A small self-supervised image encoder, trained from scratch.
Model: arch preact_resnet, depths [3, 6, 3].
Training: 9300 steps, batches of 128.
Data: trained on capsule endoscopy frames (Kvasir-Capsule), 42238 training examples, 28.2 epochs.
Rows from block 4, named by matrix and row number. Rows with one number belong to one channel. Each number is 500 + 25 x the weight over its row's rms, rounded and kept within 0 to 999. All counts start at 0. Numbers have three digits each. After the name is the row's rms in percent of the matrix's.
# convs0: first 3x3 conv (model.blocks.4.convs.0.weight, 192x192x3x3), inputs 180-185, a 3x3 kernel for each
# convs1: second 3x3 conv (model.blocks.4.convs.1.weight, 192x192x3x3, transposed), outputs 180-185, a 3x3 kernel for each
convs0.42 099:517497460510479445499471457491491485480504498524498498523510467506511483515500501493470450497485479484475470510528497490537494492527490528523499564524532509501481
convs1.42 110:505483509546514511569518511513516480527553508515547538506527557494524526524509459505513505480491471495472448497509494502539528501526514546559445546502484492484487
convs0.43 102:506490451527521523552508493532532533529503559524495499478510536549516478514523471484492514503510485522530478474524561466519572501493528501486446517502468507506513
convs1.43 083:515484460525486483529522527507492502467506526448463493507501463458501515448493519474463489454467488449474496524520498463525514461506524472502502513502483528500470
convs0.44 101:498498503518513498521502455511510510513517532537534538444453464489496487503504512509495492480460462465445454481478483439454470467482483468473507524529544473496512
convs1.44 115:544514476556492453501488503489513554486507557507518525521498492530528541505520499499468461492469455507497480550527519506514509506538542477507516468500495474478493
convs0.45 098:491465461502470516541488482529492492513499500496462478484469519478465510498485458462468501496498508490513498485491488510508545516521531471505517475500521464482453
convs1.45 112:481525538496514496490525513518497533524482518513485504480480455494495476477506500464461472453495499481555512524519495528517491543543500491503511513528515517507490
convs0.46 106:513466438517521464504487478469470471513509523482508507474474469485495509529519496498507511457463478468466468508542535492538524473502514461459506506515506522500489
convs1.46 102:527491464532500458519497487508517523465471500459464485519527523537528536502505510469491485503507514490490498537517486488499502487506530457470468482488481528549544
convs0.47 097:522508499490486522483492502534505484493477453478463470495485496489490522463457523451453482471488516459494542450443494450474536499530570487479501499503509546518483
convs1.47 111:481476455500480462526499462527517526484512537465486511479495495496515493478492508451497517493507502527506486521531498487486486464434453479507500502523514466496526
convs0.48 096:512452440505520489537529506494505501488483491456450458476474453500485492526531511469465471503491492505494500526539513522523514513497525509493508501534517530541531
convs1.48 100:513510483481495508464471518475450474506486495538544525527524521513504528489495517498491505517491512521507501520482482522520521536555537495545531500561521520540520
convs0.49 099:485473560501512480525513450473495487445475528478531535489500534516487488493523507490490491493457433475464439463513534502518516495515507455490494522548495491476489
convs1.49 115:545571523519499515510501526464504482505491504543540514520515504508499502494457469530519490551510467543501520537513507460470522500500493463479504472493480477488484
convs0.50 104:533499485530550549478506551516513516500483488519504508485491489533519550490502503473479489462459489493504502504545536473521528438477512539547555528517523534520521
convs1.50 100:485483479496499479489473470493501504474493500480476496477487475470492490458474470483470457490491474503492482502502476483482483461470497461451464472468475475487501
convs0.51 102:506524501472503526472461501447436456486494496469479487485483485465452482492491462463451466477465488506500501459493530455479541490499544498491476495442463474455507
convs1.51 093:548504490504496483463471469478481489503501482450452461530489465543502497532532550488505482504522487514527484510526518554513469546534529477461461488501495500494492
convs0.52 101:510518501546496507553500491507476485509483497490527538470491500526528504538537488459471479484488476504524503481505522476488476527512494492496487511492552471484502
convs1.52 091:497474461514489429524519494456459512515532574476496520502464435507511503505510508488487523468478498528564524545528501541546506497508475490523542474501503497491490
convs0.53 105:522511469503478471537434428509496509501491511429391406488516519504458475517546524482485506502488496503516483509543491491493496505485472497499526515512526481482526
convs1.53 095:512510497493471469505485476488511508482479502456461494491511497467491478458482465462457460491512481495535481488499493461483475466505513464489494502501486486491503
convs0.54 103:451476449481503537517488462478474461506496496457401434499499515471498500501527475502485491491491515480524500472500498534540545522531480479486518492505478505515479
convs1.54 110:442466470472492452511491472551557554481467485465439463524509536509522506472489467482448502544572548573652566510514504476470472500493495466475499503523511504512502
convs0.55 098:501502479473447453519519468559562535508480519431424456473480471460495475516550482454454479464495488493523492501494512484503491488527485517514485494483479482472490
convs1.55 097:490525534514518507516511489536514510510491505486444473442465481472482490477470497467462491446501469495556490489554538512499472532530512471446493475500525502505508
convs0.56 101:479494473477480483512511486491525494499485492518516483533483485519456476517499505526494499486462481510495497520525519532472522493483484496494476497522504477461485
convs1.56 104:499493466503514485516501495492511502507514518516527507466443448485484480485469496490535521522553524465493471516506476496492467471487491487490515469502489510538494
convs0.57 104:521510495540505494525511471499497503515518533518534549474472478495509513507512492484479472448457451485496475488466471496467481485506511459480484528513533448433461
convs1.57 100:510484483551499437518500489473481522535533566505518534502485460520506508498491489499493496494477485547538525537526518530527524470486480509520527468496502468478486
convs0.58 103:450531540484495478501497465511499489527521515486482488501512497482475467502493475502505506497496486524523511491490486493483475482461477507496488508508499451433435
convs1.58 112:500506500487470461453482485512515510453477477453487485486460460551527536525511520504532529544537544520524523490474442518508483480482485479522526502513498492490503
convs0.59 098:439446448521508496491522515487496499513518531524531524491485484482513481477527473471448433476491461484510495502471455521527505514531490496474493491492501512539517
convs1.59 095:524522473525509519445436486496488502470471516527498512485500502484520532449456503458465475472486454502550501524546512538552534476476482491515492461489503460479467
convs0.60 095:543544502514486533478476497442445445461487483505532524521535502508478446496459467497509504468472471460460478528541518508532532521529528503488471514481503483477496
convs1.60 101:509492509513490503512517510493516500491515492507528518530528488524505470555523507530533504524526490499472456504514503547533504540531521479460447493466489470480475
convs0.61 096:514539499477530559496488504474465484498499495489479499503518517436455475498490464455451455454460465505499491486502507454501527451448497523514505491485483548519521
convs1.61 094:495492517499505504490511504525505518490505510465469486519508479489475461494506518463454439478457455503513480529539523577546522522516525463479507499513515494504519
convs0.62 101:452428462453431464466456496474471480499499492483495484466454462493469456515479461477482474494505497499500492518484504533510501533522499492467474458461480485480498
convs1.62 095:433457502432434494470459499461472472477485470482497462499521537483509517504513526500514503511537519501517500496517527522523519546533510514525494505478468478451452
convs0.63 103:493530494516512511510532504516523538521518538518521538493511505491504486517544526480508479458492451472516473484482490508501512493486515469480465530528532473491485
convs1.63 108:490474501518475450502499488459450487516506518487498513512488475531512518502487497520497512516471493539504499551549525550556544492484473522521515477492501490482491
convs0.64 098:525500458532519496515521485482493506469443487448446468506499498506499491493523495475471482472480471478493476483507508472489502529526524461456469478545533517536543
convs1.64 091:516499452492488483499495494494487532515505547503512516524512493505495495461453462483475498502483493532534506557534513502501491517521499484509511489517498505531510
convs0.65 099:516481463511521554525489510516523517509479525511484497506523550529512507537526471476482509481477483523525476439528571436512577487474528505504478523502481503489505
convs1.65 081:524495481520515486511519520497496505468521520453453488488473436440484516436476508471476494456488511469488500525527497481520512465491533480489503496480465512509484
convs0.66 095:521510493485510517503502477515515505516509496476466475503496506499473518527522516458463471500490474516495488502509508480489510484470507503519518516531521512534528
convs1.66 094:491507513458487517473510552462452457492477469531537507521509510532489511504485521497502495507485500502484484492448460518475467541537517510551538506563524509525496
convs0.67 102:490457477482438460506480470493498500492505491467484479481456467479460456490463471480476477481489495489484494523484502551515505539541518481435441461437465489478520
convs1.67 091:453465501436444512470467500471489483488515483492520482512523532495512506507520522506509504521533517507503499500529535527549543534542530528535502506479470480457453
convs0.68 103:505492522504504528505491512489494520481499504469467499524495523511470494513517515486481463519505469508507475525518497509491474497470467483491515486487476499494485
convs1.68 117:493526547468529575481510579483514508486485505528519498510494506484470475484492488481474439527495447484480465507488506463469486471484511490536529483513486490469464
convs0.69 100:515482500539534470499533508483538524476469544493451493501477483505471528513495482484448476505488490518514506487540527475509539530497547468478509476518463503534492
convs1.69 121:512522499524538530498479523496506508557491529552536489470495499449462486455432456488523529508519525509531540511507495477485490501521506507498476513539497547573504
convs0.70 095:445512509503467494472544485497514492495498513460445463461469478477504479480540495449419428480478454488515494491485494528535511496525507482458496464477491542566542
convs1.70 096:519554485481494500501485487500487490488470506509473492484516546505543543450422448463473497468496480502551500479536527473504502493470453475481482483501499479501491
convs0.71 097:493487513485473490472492525499525497496526498538545522522527526490470494526482520473473471478481478489472466548535498522500479497475454501484498539530522508495518
convs1.71 097:468501531473511558470516553475487465504517471537559512457437466476451472497510512514521509514508500472471471470463454483494477500538527535542507505491467500470459
convs0.72 102:497507517499493533515500508484476486516527501530537510498483477469437433500478499493488481482477468460455471448421495494433484510475478505511503516495509528524528
convs1.72 101:510493514500473497502512509484497491485505487499525501520515502511498490520491498514536522522535520491471464503485497528490486561504489503506496495493487474470466
convs0.73 094:501527515491463456465509505483500470480521473515534521516535527501507508483441482492495494489498492487465466540548494532532484531518482511479515480464486504479479
convs1.73 091:443471520470505534466504507478479457514530477534560532469446465511507480518549507533538527533538517483487485483492466486513484507547522501518499512499468498470462
convs0.74 105:519507499526498488524515501493490499525481505502534542483475478487492501495501506492486483457454452486495490489471480506478466503497509460469477521543561468450458
convs1.74 096:506492493525492438514504499478491532548540586523530542501487451515506502487477475481486490464464480519513494544526508523523508474487475491505519472499497477486491
convs0.75 096:519525499501476527467524505541530536519505544509481498478492479480508499492523459471464487484498491491524499500499508515526509515512479487455457514504452507506472
convs1.75 109:477526541501510540513522485556491469550498499520482499440481499476510520463466481482455483466488465470539482506550515530534495507483466481518525475489519505514509
convs0.76 095:541483455507522479495503476500500514491472488477467481497488476513473510505478486452449467475465468491482484474481463467462491481466511496518521494539517485520494
convs1.76 095:507508486495506490494508532472466487501476497539537521519496492534490507512497523487485493487448477505478483524464476542489482536540504498540532488554520501527490
convs0.77 099:457517501456494501503445462479511503489523510535525495490506503478449498480473480483482500482482501501481500517550520524516520517478503485514468534509489478480493
convs1.77 097:525509499519520507476514529480497460470481437496498467464424453517458486529513529499521504536538529491477476489481457488492482504539541514500498477488461494500483
convs0.78 104:505477477500515487513505495507517498507512511505509503508517511516535542502524494496502495488497505497521488498511509458499521460481516444467487464479472503489468
convs1.78 097:506504491508508491528524506489506527470496500459474480460476490452483512436466495450458467445447457472470481508524514490515520484498517496494506487485490489480498
convs0.79 101:447475471497489493525494488517496492553537524532529517477494494502500475474495466512520515509511498529530512495498503471471490447470445481501480482476468484485489
convs1.79 094:506482463497475448518534516507507530481489510463471488507511515507526544497518532460449452454447455461465451578561542533543527483496505500507513496487486504484499
convs0.80 098:489512501562457459508505479468490542457493558455481490492480490501506457484519454501460452508492474509503470523512477537553475498514462497445483501487495485516531
convs1.80 114:523528508513505559506473512502508496497520515537522516513523517491514491469470429502473467524513448542575476491519504490539487480491472508525514469504504504519493
convs0.81 097:475463441516511496565518482484495487490480498440449485497482505515488512543528485451434470491475484502507499500511512455492523524502523481494487489479461487515513
convs1.81 095:519513480499514492443489533498524543509490518517531485517517499502500521491485544501518512532550545560579569510459436493460443516494488497505508482554508528548485
convs0.82 098:490518502502440497521544486512512520486490525451450475465456464473487479488541495474462468487493477500517501453475461493499478458502480523510521483492474508494501
convs1.82 097:501535513517509517513484477528530527501469485496461480426455490461506519494475487459449466453505470493547506457530546490525526514513507477446459449482499469497479
convs0.83 101:513509473500522506502515529479475500478478503479475483499498487508491486530544526489514505491506490498517495475502510481500517459465499457457483543555555522530531
convs1.83 087:498474462499479461503500478491492513503504525470483508509500500501502509477472481513500519497479500526516514562553535497498494481473471465476488459477490489505512
convs0.84 099:499498469535515505543526474529541533546560568526535533483491509542557527532542512506505495514538522521537512452482511462494518445477501496492493496512493492513513
convs1.84 093:481449448494465461532519509464451488479483490481481482504501492460488507483511531484471479450448463485479483500519504501543525503524526498518524497487491473454472
convs0.85 102:428498473484484494433460486473456444512521510457446472476496471480460488512494488486487475457461487494499502470483496489495533448441479503495513496495509536526507
convs1.85 091:489478492486488467479477451500517531470473474459455476532526515533506493520527530455482466500514503522536502524522494539475453506491492456445486516518522493495497
convs0.86 098:468486450474506491539499483487504509484466480429423455511480497511451506518533494459434461482469477499509504506512526476468541496493563462467482477491459506504497
convs1.86 094:493490476473498502457503538504519522513482492505517473524519540514482518502484557473516512532541538551566549535465468501468464520518511486508513498561498530546488
convs0.87 099:535518465512556526459514554538530533513511514534518523515524526549560563485495482459478481457482499470485478516547517480532524433503529527545552501499482500484490
convs1.87 097:486486490488478483491479476465485494458474494499474499485506485471497499468471488489482464495480482515473473483499487486491501483473504488475484487474481454469480
convs0.88 103:493502498504524531495513527530554554544542526547520511507510512505526527503529490489510499486530506488545516542531525531540552523528522490518492497509491492497495
convs1.88 102:456445495468468507488513535449442466510491497488478496517501507508511518478491499512513517482478492498506500513518512531530512527510487499490509492481494501473481
convs0.89 100:512545530471460512494502512462449463498471469540556521536522530497507495493514496495479482494491489471470480468473543510500519539550557502507477528501476513484497
convs1.89 101:484501520502476516503506500497490452509511482513517492511522503527536509513482476534533537520546525524518515504523514539532516526477463510471477463457506483511513
convs0.90 100:490542533500475509518501509468488490499506519459465480513488498457442437472470443454437458475463473511494510449510534438476526474476527493478463481453467508492511
convs1.90 101:524517514489497484484478452522509524519518529444457484508502472522476441530525523450449443484474447495498460508533513556522481530521509490498493498516502463489490
convs0.91 101:533480461473484459518476485515506497476465476481460474481509513476460498532505520485494491492477489527508505518536490490516506486486502514481502476533555436443485
convs1.91 094:495511527534485470524493488511508510532520549518514505453491464428468475465462483451468467441479489466485501479520512512515512504513524482503523478499505485506500
convs0.92 095:521504488482504516493460481495520517474487496466456472486477506511472530529513493473460476465434450494473470492484488453463495473456478503505486517530490476509499
convs1.92 089:508521519496518519477513556482472455495478455526538493500479479528483496541514524500515507535517521526506501501458441540497462533550529501514516473525495503509477
convs0.93 101:469497517482415487507444455470460463512516501495501479489461476462439420495480478487486492488487495483485500487454504529485500547535513503470472477449465474471499
convs1.93 090:464474511460429510483485500487509494508530488494527497513523496489507487517521522476499494505528510492492488507528540535536539556524519516507490514471464476454457
convs0.94 102:540511499554514488545513448451439466486489523453501530502490503487511517539536509478459475442462471495520501491470514475491508530540544446460471540519540485470491
convs1.94 090:533493470556512446522505491463488531490509547474485494511491464545526523511496498495497508499497506551558524542525499518496488477494470487496503452481475481497507
convs0.95 099:443480508480464475522504532518496500548525543527458492488498524464444467511533475454457475482487505485520501465482488485508494489528493500495514507489477529509492
convs1.95 105:457494553469485500462485468507507537524497512510482512481480480466458445449484478445438485463506487499583496489517479505471452510502473499517498533531501499501479
convs0.96 097:502466475532496497504566518509527504505520542498503529518505498468512487494536466478456469473487464489522496503493479507527487491530489459449475470483488498551466
convs1.96 104:498521493513484494487480473525492531465448522494464487487500514473515515465463490470448489471492486511576521501549535528537497499493475484506503490508507476496495
convs0.97 098:499509503534492480513484495483527531476495539440449481496479489519522513498547507483463467490491503489519512489499491521547543503541539506474507515521512552536501
convs1.97 109:552532489553537513501478518520514487482487493486464485534541545556550525495479467494488492522525468568586485503529506481499501460461464486487503480513512488506498
convs0.98 100:520522488536516481518511503463487512459430452479496482528522502504503486481486483475466481475479481490504508473497487499490487514498488471463478479529550491519538
convs1.98 101:519495456511504484521502500501508542531532568520532537501496483511504502468458468463464483471461475513504482553536510504507485510502486491513523479509506494510510
convs0.99 093:455508526491450495506541526521539506500504510470465480486456473487508501507567528457446457470470475483518501480467468512526497491553531486487509502499505548527509
convs1.99 095:501525478479475495495470480525507507500484503517496506454492527497551544435428451453463474464503465494541495483547526479504506480462459470458478460495514474490494
convs0.100 097:511489463508464499463467459491479499497501528491474471496490501477560525464519483470439447470488477461476467491474512526562561520517496500526531520504521531522476
convs1.100 113:474502503516524513520482469522510468508510492466457494457472487478537530517526508523491494496517481538564502473522502498542523466465489555543507495472524473529532
convs0.101 099:484418437496462434556486458504540522494472532490449461503508532539446497530529507476473508502479498513507504565548530497486537521473522506450485488478482478500506
convs1.101 103:516526505498523532474496514499525539518469507519526481489496470460468483495513530452451465472506502476502523502486466477473452483492514476516532493523484508513458
convs0.102 104:499490505497477522508512520516521526508509521468469485501464504525494482537523505485479473501506494500506494492468462509483468495476451481483497483470473495482496
convs1.102 099:443482516433465522471491531472487478474476466497488466463485510449479506467489504488487484487510502474502496491498512484483484500495499510507497506492474478461458
convs0.103 094:449467473515482486497551549488520502506500531495477485484466501490512479504563496480442444476490464506545507477469453518533515490504489488486486506500486516540499
convs1.103 096:528538506512509539470451485510492515481475496508494504445477509468516536452450488458464492477499464507562501509555528512536518489488477494493492463489504469484475
convs0.104 105:514507498515490543498480515486482483475474479512496495477459489470433453527504494482458469474459469479476487436414490437428483486471496507506506510508501519514522
convs1.104 097:509495527503477501499511511474498504493502482494510483519536515512491487519486504509528518517524510508501471504508521542490480565506482487488495478496492475476463
convs0.105 096:454501513554451466460500518485494516512504534500512495484463491475546512432525497496466480488493486467480473540476474569547504501522483509517533506497534450503496
convs1.105 115:507516488501517573483463470503494498518515498543507516461480475484508480458442463498477491490494482484533496493521507521549512477475499504518514475493531508529511
convs0.106 099:462484485527505482501485461451467460510513522428435475469454485487501470499514494514501497501496509501523514472477500511517524526554494505504497516509479513530515
convs1.106 099:493487469496467461503484494488527523448456469440448460544540545509513504481492468478453469526545502554601530503516549486511519493501497486481510514501500507493494
convs0.107 100:444492501463427462481444462449448458493485508524518527502462477476439425496515479510488498497472485509503494468418495477449478534507476510513502502486450517500512
convs1.107 096:492496532524487509495512504483509509497501487489489467492500497503489485499459480485491479493509481506508461490502513514466483545480477478459487485497491497514485
convs0.108 095:485535536473486500499487490501520501486501498525529508469480518502458469504463508475482491469471482481473482501518531492489519504465521533537490504506469493509526
convs1.108 091:507499504498505518496512528471495454475493455504519482472440439508460476529486490518536517546556543505488494495462425511484457529523509522505492478483465476493478
convs0.109 101:499512484529457461538534507501476488479459499433424477476467488498526503508550518479450443487488485508521500474474489481493519501521511511504497512467468465469457
convs1.109 096:542522514570543510537515498498494499460462491476455488481479492532502508522498492476458467506511458520554474518550555534512517508505499474460478456497503512516512
convs0.110 097:502499466499517499509487499482527532458469537451398443501510534532446471531513473483459473501478470517519500506527514510504535539470541473459488473496479497536495
convs1.110 105:511521491505517529531519539501521526516478513501483465489504512450486489467468508476502506504534515523559543510511505476492477493505495496498487528545491568577501
convs0.111 098:520472484511511484501508498495536539484461481501479478494428458486442501504512517475450486476456477497489512507514504443438511488506545498507500510543498485516493
convs1.111 087:512512485519538520472498531457477496502477503535536503476471469527489500484453494492541526533547535520520481496493486480431420489486467516524544483533499510515463
convs0.112 105:533550532509455504491478496481492514478472487523529530489452487487485501498504495476452473477464479476474485505516552427456538518518512494491474533500471505490502
convs1.112 094:509516534537515513498517498487498477499510500473492481479501503543518506564509516527530505524531489511497466491511480534471412516492456505474488432491522484499479
convs0.113 100:495507501531495515524546534511532510507527558489467506513514513501490481498518459451439453476492473506532502495475456486513493493510494453439470498489487541570511
convs1.113 111:489503477524498488516505479520489510475468504488454464495495498466486494483493520462436487463482488510581518515548535538529502501499474492515517475504497486503482
convs0.114 101:496524490452457507500492495526519491491473466480478483464437445499490513508502514455467498481490518466482514449465468427472525471510546461471509530525529497478480
convs1.114 104:460485463462465459503469443518520532518527524496505509469486506498530534505501517472518529492517506488478473486507504476464475483441447488485476456487501469487519
convs0.115 104:496467474530567511485496485490487478502511541503522520455473484521549550504485473509509503475477474469461465514509504501509512451462481513529516503518503509507498
convs1.115 096:493494479476489485477473499504516522467466496511498501496500486516536561489498499527522507512507514487486501505491487457484496471490501474489502481506502475522510
convs0.116 100:495478479447452481468495514516518496534494490519485476512462500450416486514520532472447501468461490497499513517510509459427511482486522462495503475515498494496482
convs1.116 089:481481489488510497466492488469484490468469482500510480480460444527469485491470517489526523525550535491506462503468470510434411520509481495526544494547507504510463
convs0.117 097:482498474464470469505528482544550544506489536444439467470487472450492481510552471458462478485500475494526480490495495489511486486535475509519506489494481496476486
convs1.117 105:486522515505506501506503495514495504505485507484444481443482488473502504464459476474478472445513462495560483490554522489500466517520519461449493461490513504516503
convs0.118 095:527441462525505464543531479522544542490470491519491506468466442517470485507487480457439467510486480512504511513502519490480514525485535497500503477516497503555509
convs1.118 100:536537477519516505503494533462475507514473534537536506477483457481491482482447459480498497491494510498514522499476463470443445511488440495522539481535488503500449
convs0.119 106:492516462516518532501482495429446454465486498447458493494497492482484495536513497477471477473469497502498508476519526460532567491504550464470503501498501508484478
convs1.119 100:521483475505493470486484471494503499471495479451440445547528502534506508527515525496520496504531507516521494511535520513506495499502514458450469495499498501506499
convs0.120 098:455499509487491510523520511529527504557546493557567526481476490496490499515504528483493496503505507492486500486497510476463510521505552500505516461477488484499487
convs1.120 096:530500463515480455538532520522528534516531535513518503520515514488480488489457485427441441445453475460460484539517523531511523526505515506526508498513494512500494
convs0.121 103:455468478502489513516477481479481481490497502524531552486477507493479494496465500447441459489475493507496526464471472401466491469502523508486512505470476536511514
convs1.121 103:512500469523493466519488481463462477495520529505518505481497464480511489514491501450483477470506489536533540446486478481482467448416431485489470476483478445467465
convs0.122 100:410449473395418451449435471515487458575527498544548513492479514463435439496473480503511521512515522518514524523482492517468488505463463475500496490480473500493489
convs1.122 110:496520526498498508514532530524535525509525531502513500478460468476460483497489530413424428430440468407417448541533544548523533542526533536558544517528512520500479
convs0.123 096:526454482523522487535519463490517515490453473500504500478454474521502497520502489445436477506486475505493500509503526474460511509492512509511495492523487509546506
convs1.123 094:542521475542526504501491538466465494497464524524531499486494467513506495504449464498518515527517533541542531505482487494439436510480431490511524468532498493490456
convs0.124 099:509451451547544441556519467491520524466446491462463478503493501561528502538524480475460480492474462498508489533535553482514526545519497489483469461493449502530488
convs1.124 106:539540492569564511489482521522518510531475508535525467487503493476493510491467487494495501531535547552568572509479462517474462512516472469493498444527497494522474
convs0.125 100:504528549520511520518524522584599550548535521530520531519542523510527506491504487522552504462482451475482462503491478490507474478495479475486499468473472484477468
convs1.125 109:485459496465445474475461487499509498481482484511498509515529507497511510478471455513521487491487478455443462511503500503500506502508510500472477514513501527527518
convs0.126 101:514516512497462513521479494515533515512507506477463473501451504483456469505507497490471481498493500498511507506480465519498494513507486451465495450466467516482506
convs1.126 091:450468519441448510470498538461478469471481466478493465490509528473473500498503520504494500517519516520530512526511512513501495531518515513513514502504487469454444
convs0.127 104:531477468524493442496477491519506503509494496452447475497497501456470488505515508481476479486488499522524514515472486476493514477523527516502511489504503410421459
convs1.127 091:516508506556508479542488471496498492495490503485488491474499502460475491481468476466468473455490486477504491496550565519529543505516516504510501484498516490505504
convs0.128 096:488495496518496508516528521484466476517526514479484495521489523486493486504503527473458466491494488481500508504494508511486489485488480503515524456439460579551526
convs1.128 098:493493482476470479497479460506486496494511510483488520492500514492494475500508484477481485514515516523551549458479493455474479466441441463479483479497500438485486
convs0.129 096:494521526497494489493494478488507478494534484527531513520535523454491501505470477490495503483498498492484488547572521532539521540522485496439507481472493455461482
convs1.129 094:457481516480508531462499525499490464518523471537555509460448475498484476533558519518522518534529520504503497505508478512537489528573541506519492503483466491461461
convs0.130 094:455489515520489494471548546529544515527513528468467482479473500469501479476543484443431457469483474493523490487471477513527538515534518493472468481511491518551526
convs1.130 098:504525473497502497501482494509485513488466500515482498474514544500534522445435463463475499456498472505562505515568542507515495490478482487479488484497509477482484
convs0.131 100:477503524542506489482521482477480513490493510539534496491517495552517444470490531501503497497491474475476474502576533542510454492504498492489501452497500511497473
convs1.131 110:483516499491508516500505516487479461492480483520483508503492476456492481479529488512494472497494464456457489531476495454476483503517493466519523527514484488486517
convs0.132 103:485508481525442437524482417516520517488496520400387403507497492515484450505540511478473477502498487503536503499521477489471463489524457507501529490505515474486511
convs1.132 097:508510482515493471500487486493511509491474494466447484479497496476494490467484459468459461490506464494528461494513527476495494493514499469467490491498508489496504
convs0.133 094:488498503484490507482497520508518525517522520478474482506477495471451477499474491468456470467473462469462463481474478462455469458452480517511486512512498492523513
convs1.133 093:502509513485503536483505546470472456481484462517529496502468475509466482531508527521531522545537518517500487491436427510476457535529514516536519504523493492490468
convs0.134 101:505504531543475505491492512509497512506493506476482506521488500486537558475522526498470462485492490478497488470456495495517546507525507506500510515506496482460467
convs1.134 104:515502510538526547500477490526518490491483471475453474455476517547534518531501496505502505533518462560550463515531516534524505468482478481477496448505531514531522
convs0.135 106:490509507546534520528536503539565573566577563562563563494506492511515502511513490477492459477508461475494468506481477505503517489486492484494472492521516484501532
convs1.135 122:467450495472445489488502534446441477490479504475482495526505493506504512479489499525514514487457485505479491549543528547567545547532513513524534505504507510481484
convs0.136 101:489502518529520519522512522572560567592595567564560536467458459501494489489493483498509498508529506515538511484456472482466471462455448480495473478493485492508502
convs1.136 104:460439467473458489496505518486477496496491505479481490513512516494506525499509517482470472470453470489482486569564550563562546544545527501500502514508503521487488
convs0.137 097:543494434529515487532536486494510525480456475471460484518504499515493497495529521470448456479480467496502492483479471487475485528523517477469500511545534496524508
convs1.137 101:508493480507503495491486500482492529518511551524533534520521505500470479452427462485481490495470475538526493535520515506488492511517501482501504487524492497512490
convs0.138 099:464478461461527503514495494484502492505495518501481474456499495494473528498488484504502516481475510503489509496557518510550553521470508492521508490535504457487494
convs1.138 101:507513477498497487506497502492510505490469482506494478488446457484489501512506503491536528525555555501509522499481464505523498520541544498503511492526472559580518
convs0.139 101:494502488519517522491518505493470467489458486464475474481449487475554552489488512515470469511518495493479490456469474491510519531522498478494478491445471486503509
convs1.139 103:527518511510516513494482471501515516512511504499487522465470494499504498517517515496491492486488479516522494453477497497517498501504498509498487511524552502531506
convs0.140 102:501496491496452484491511469489501508487462466503505507500433490544530503533529507478468496491486482519516508503510548488442490517525482512506480491510491507486486
convs1.140 094:529506486535540515490539552476493497492489508477478467478460433544508500518487512521535515559550525541562501496498489511462426514505485495506540479525512510501478
convs0.141 094:516502468466471521586489504532514513517481501487462479482510534510456475539554513475478494493497502501511497505507487471449472528521478477483478471474513491455480
convs1.141 095:482496518500485472460481498524506504508484533535509492453489441415483469472500500457469477440512514461531531471487483524501479524516523485494503490525504489507511
convs0.142 102:508506467497482447486476480515496480500510492555523490507508481480515489492493502488480460486493478470476470501542500492560518496516491527527492522491529503503478
convs1.142 115:478459492514496508547517518503501459516545498505533532492522557499544540524521478514518517494514488516500462493511488513558538496523513541555454546497488494491504
convs0.143 103:517528518497435502506466503477491515499497510538513520495466476478447468490515496488471491496467490488486488483526556450464543517498518525505468501472461481477476
convs1.143 100:515517544536492511511523520503512502513515498490492469503510507534499505538493505519515501506505473514509472498514505546495472549522492489474494458495516479492487
convs0.144 101:490488474535498452481469476500476477544524521515485491509479481497514520494504514479466477490504505502512496502483511497511561492544532520516503512485493520501455
convs1.144 108:497482467539497485574500474504502484493504489493510514520528533503521531526523509476484485462485474495485467506509514528545539514521517557558473552520505497501507
convs0.145 098:460516510495439489508540489511497488540502505515456452508489544491486463475561497474474488483495490487529501497492493528512491543565494475486491502499508529499487
convs1.145 103:489496494501505494489488438509511533501456497491442498503519513502514490423473462485463501492522493486583461506536515497486480488492475485466513509532522507519519
convs0.146 096:507547506465471487532522502540515513508482511441430471495510479453475484508549485454441449464489474502537498488475490463490487513532505495479470498476486508490454
convs1.146 097:470510527526542520526525509529493491496463489486430471450481511506508525487475490473478506478518482512581494500546532503482466513513494449449484456493509496506517
convs0.147 102:515509479543487489511499510497508523476477515452454486509497495493529494476540513491454449500505497508526522506507462525529506526543507486476506522495496517501474
convs1.147 106:541518493551534526488476496524504486486480490495464493508515517545534503513465458510507513538515453581596470500525512510507495473465457521516503480525519491513509
convs0.148 101:463509507462511507487516514495502495534512523554516503500500478491452483483473464486479481490478487516496488484502475520509507486451487481502498492519516453464485
convs1.148 089:503519485484494487464490508484496500460467490482494487473417439499474487504491523495541517524538518475495502490464461503500476521531524478516520490521494517530475
convs0.149 102:503500509495468498473475522481466487470471474476503493475439479509508501508499512475468470515508494514500501491483485460455475498504484512517505466428453556553533
convs1.149 098:502503502501492488510478465466473480492504502465481493461467474487502477543507502472482468491509487509510525415462493443457459508474462482486461483497519455483476
convs0.150 103:505518511477474515450433488458483492481483490534505515535509513508457480508517504491480491507482486512501504517544561472484544493485522515509475507500443488473473
convs1.150 100:527502511525516518488526542460484470482487454489497451508486487535473496542483509511534509538527506514505473528493472532463442532518498497488516490505502501501484
convs0.151 099:480483468445477508529542509513561503480455486522522486533533538505491547551541515479474480474473482501498490572583545502470515500518487489473491516523487501477500
convs1.151 109:487501482480488494481493499504521513539520517537534520450468464466489489468428467476537527509568546503532508477478466464434404488468451499480531461488497499502477
convs0.152 102:513516485528494510481469478492491491486498509471486530470426484498491522505490511449438458468471500486498530486479472431483531458533544482471510513485488541483508
convs1.152 106:517528502529509490542500469471492522510545540492501496483494501507527520529522519469501505486506489538514494494528517481482486447423436498497475487488469445472515
convs0.153 096:497546514473471507515484481465479476480498478519523499520512500478422442515501488490484480472439462463454466474441506490439496527491514490485496503513505520507503
convs1.153 093:474473523466456505483516506470486478492507471506530505530536504516508500536522533534551536530543529505495486502498492537497499564518510494488488511497482482471460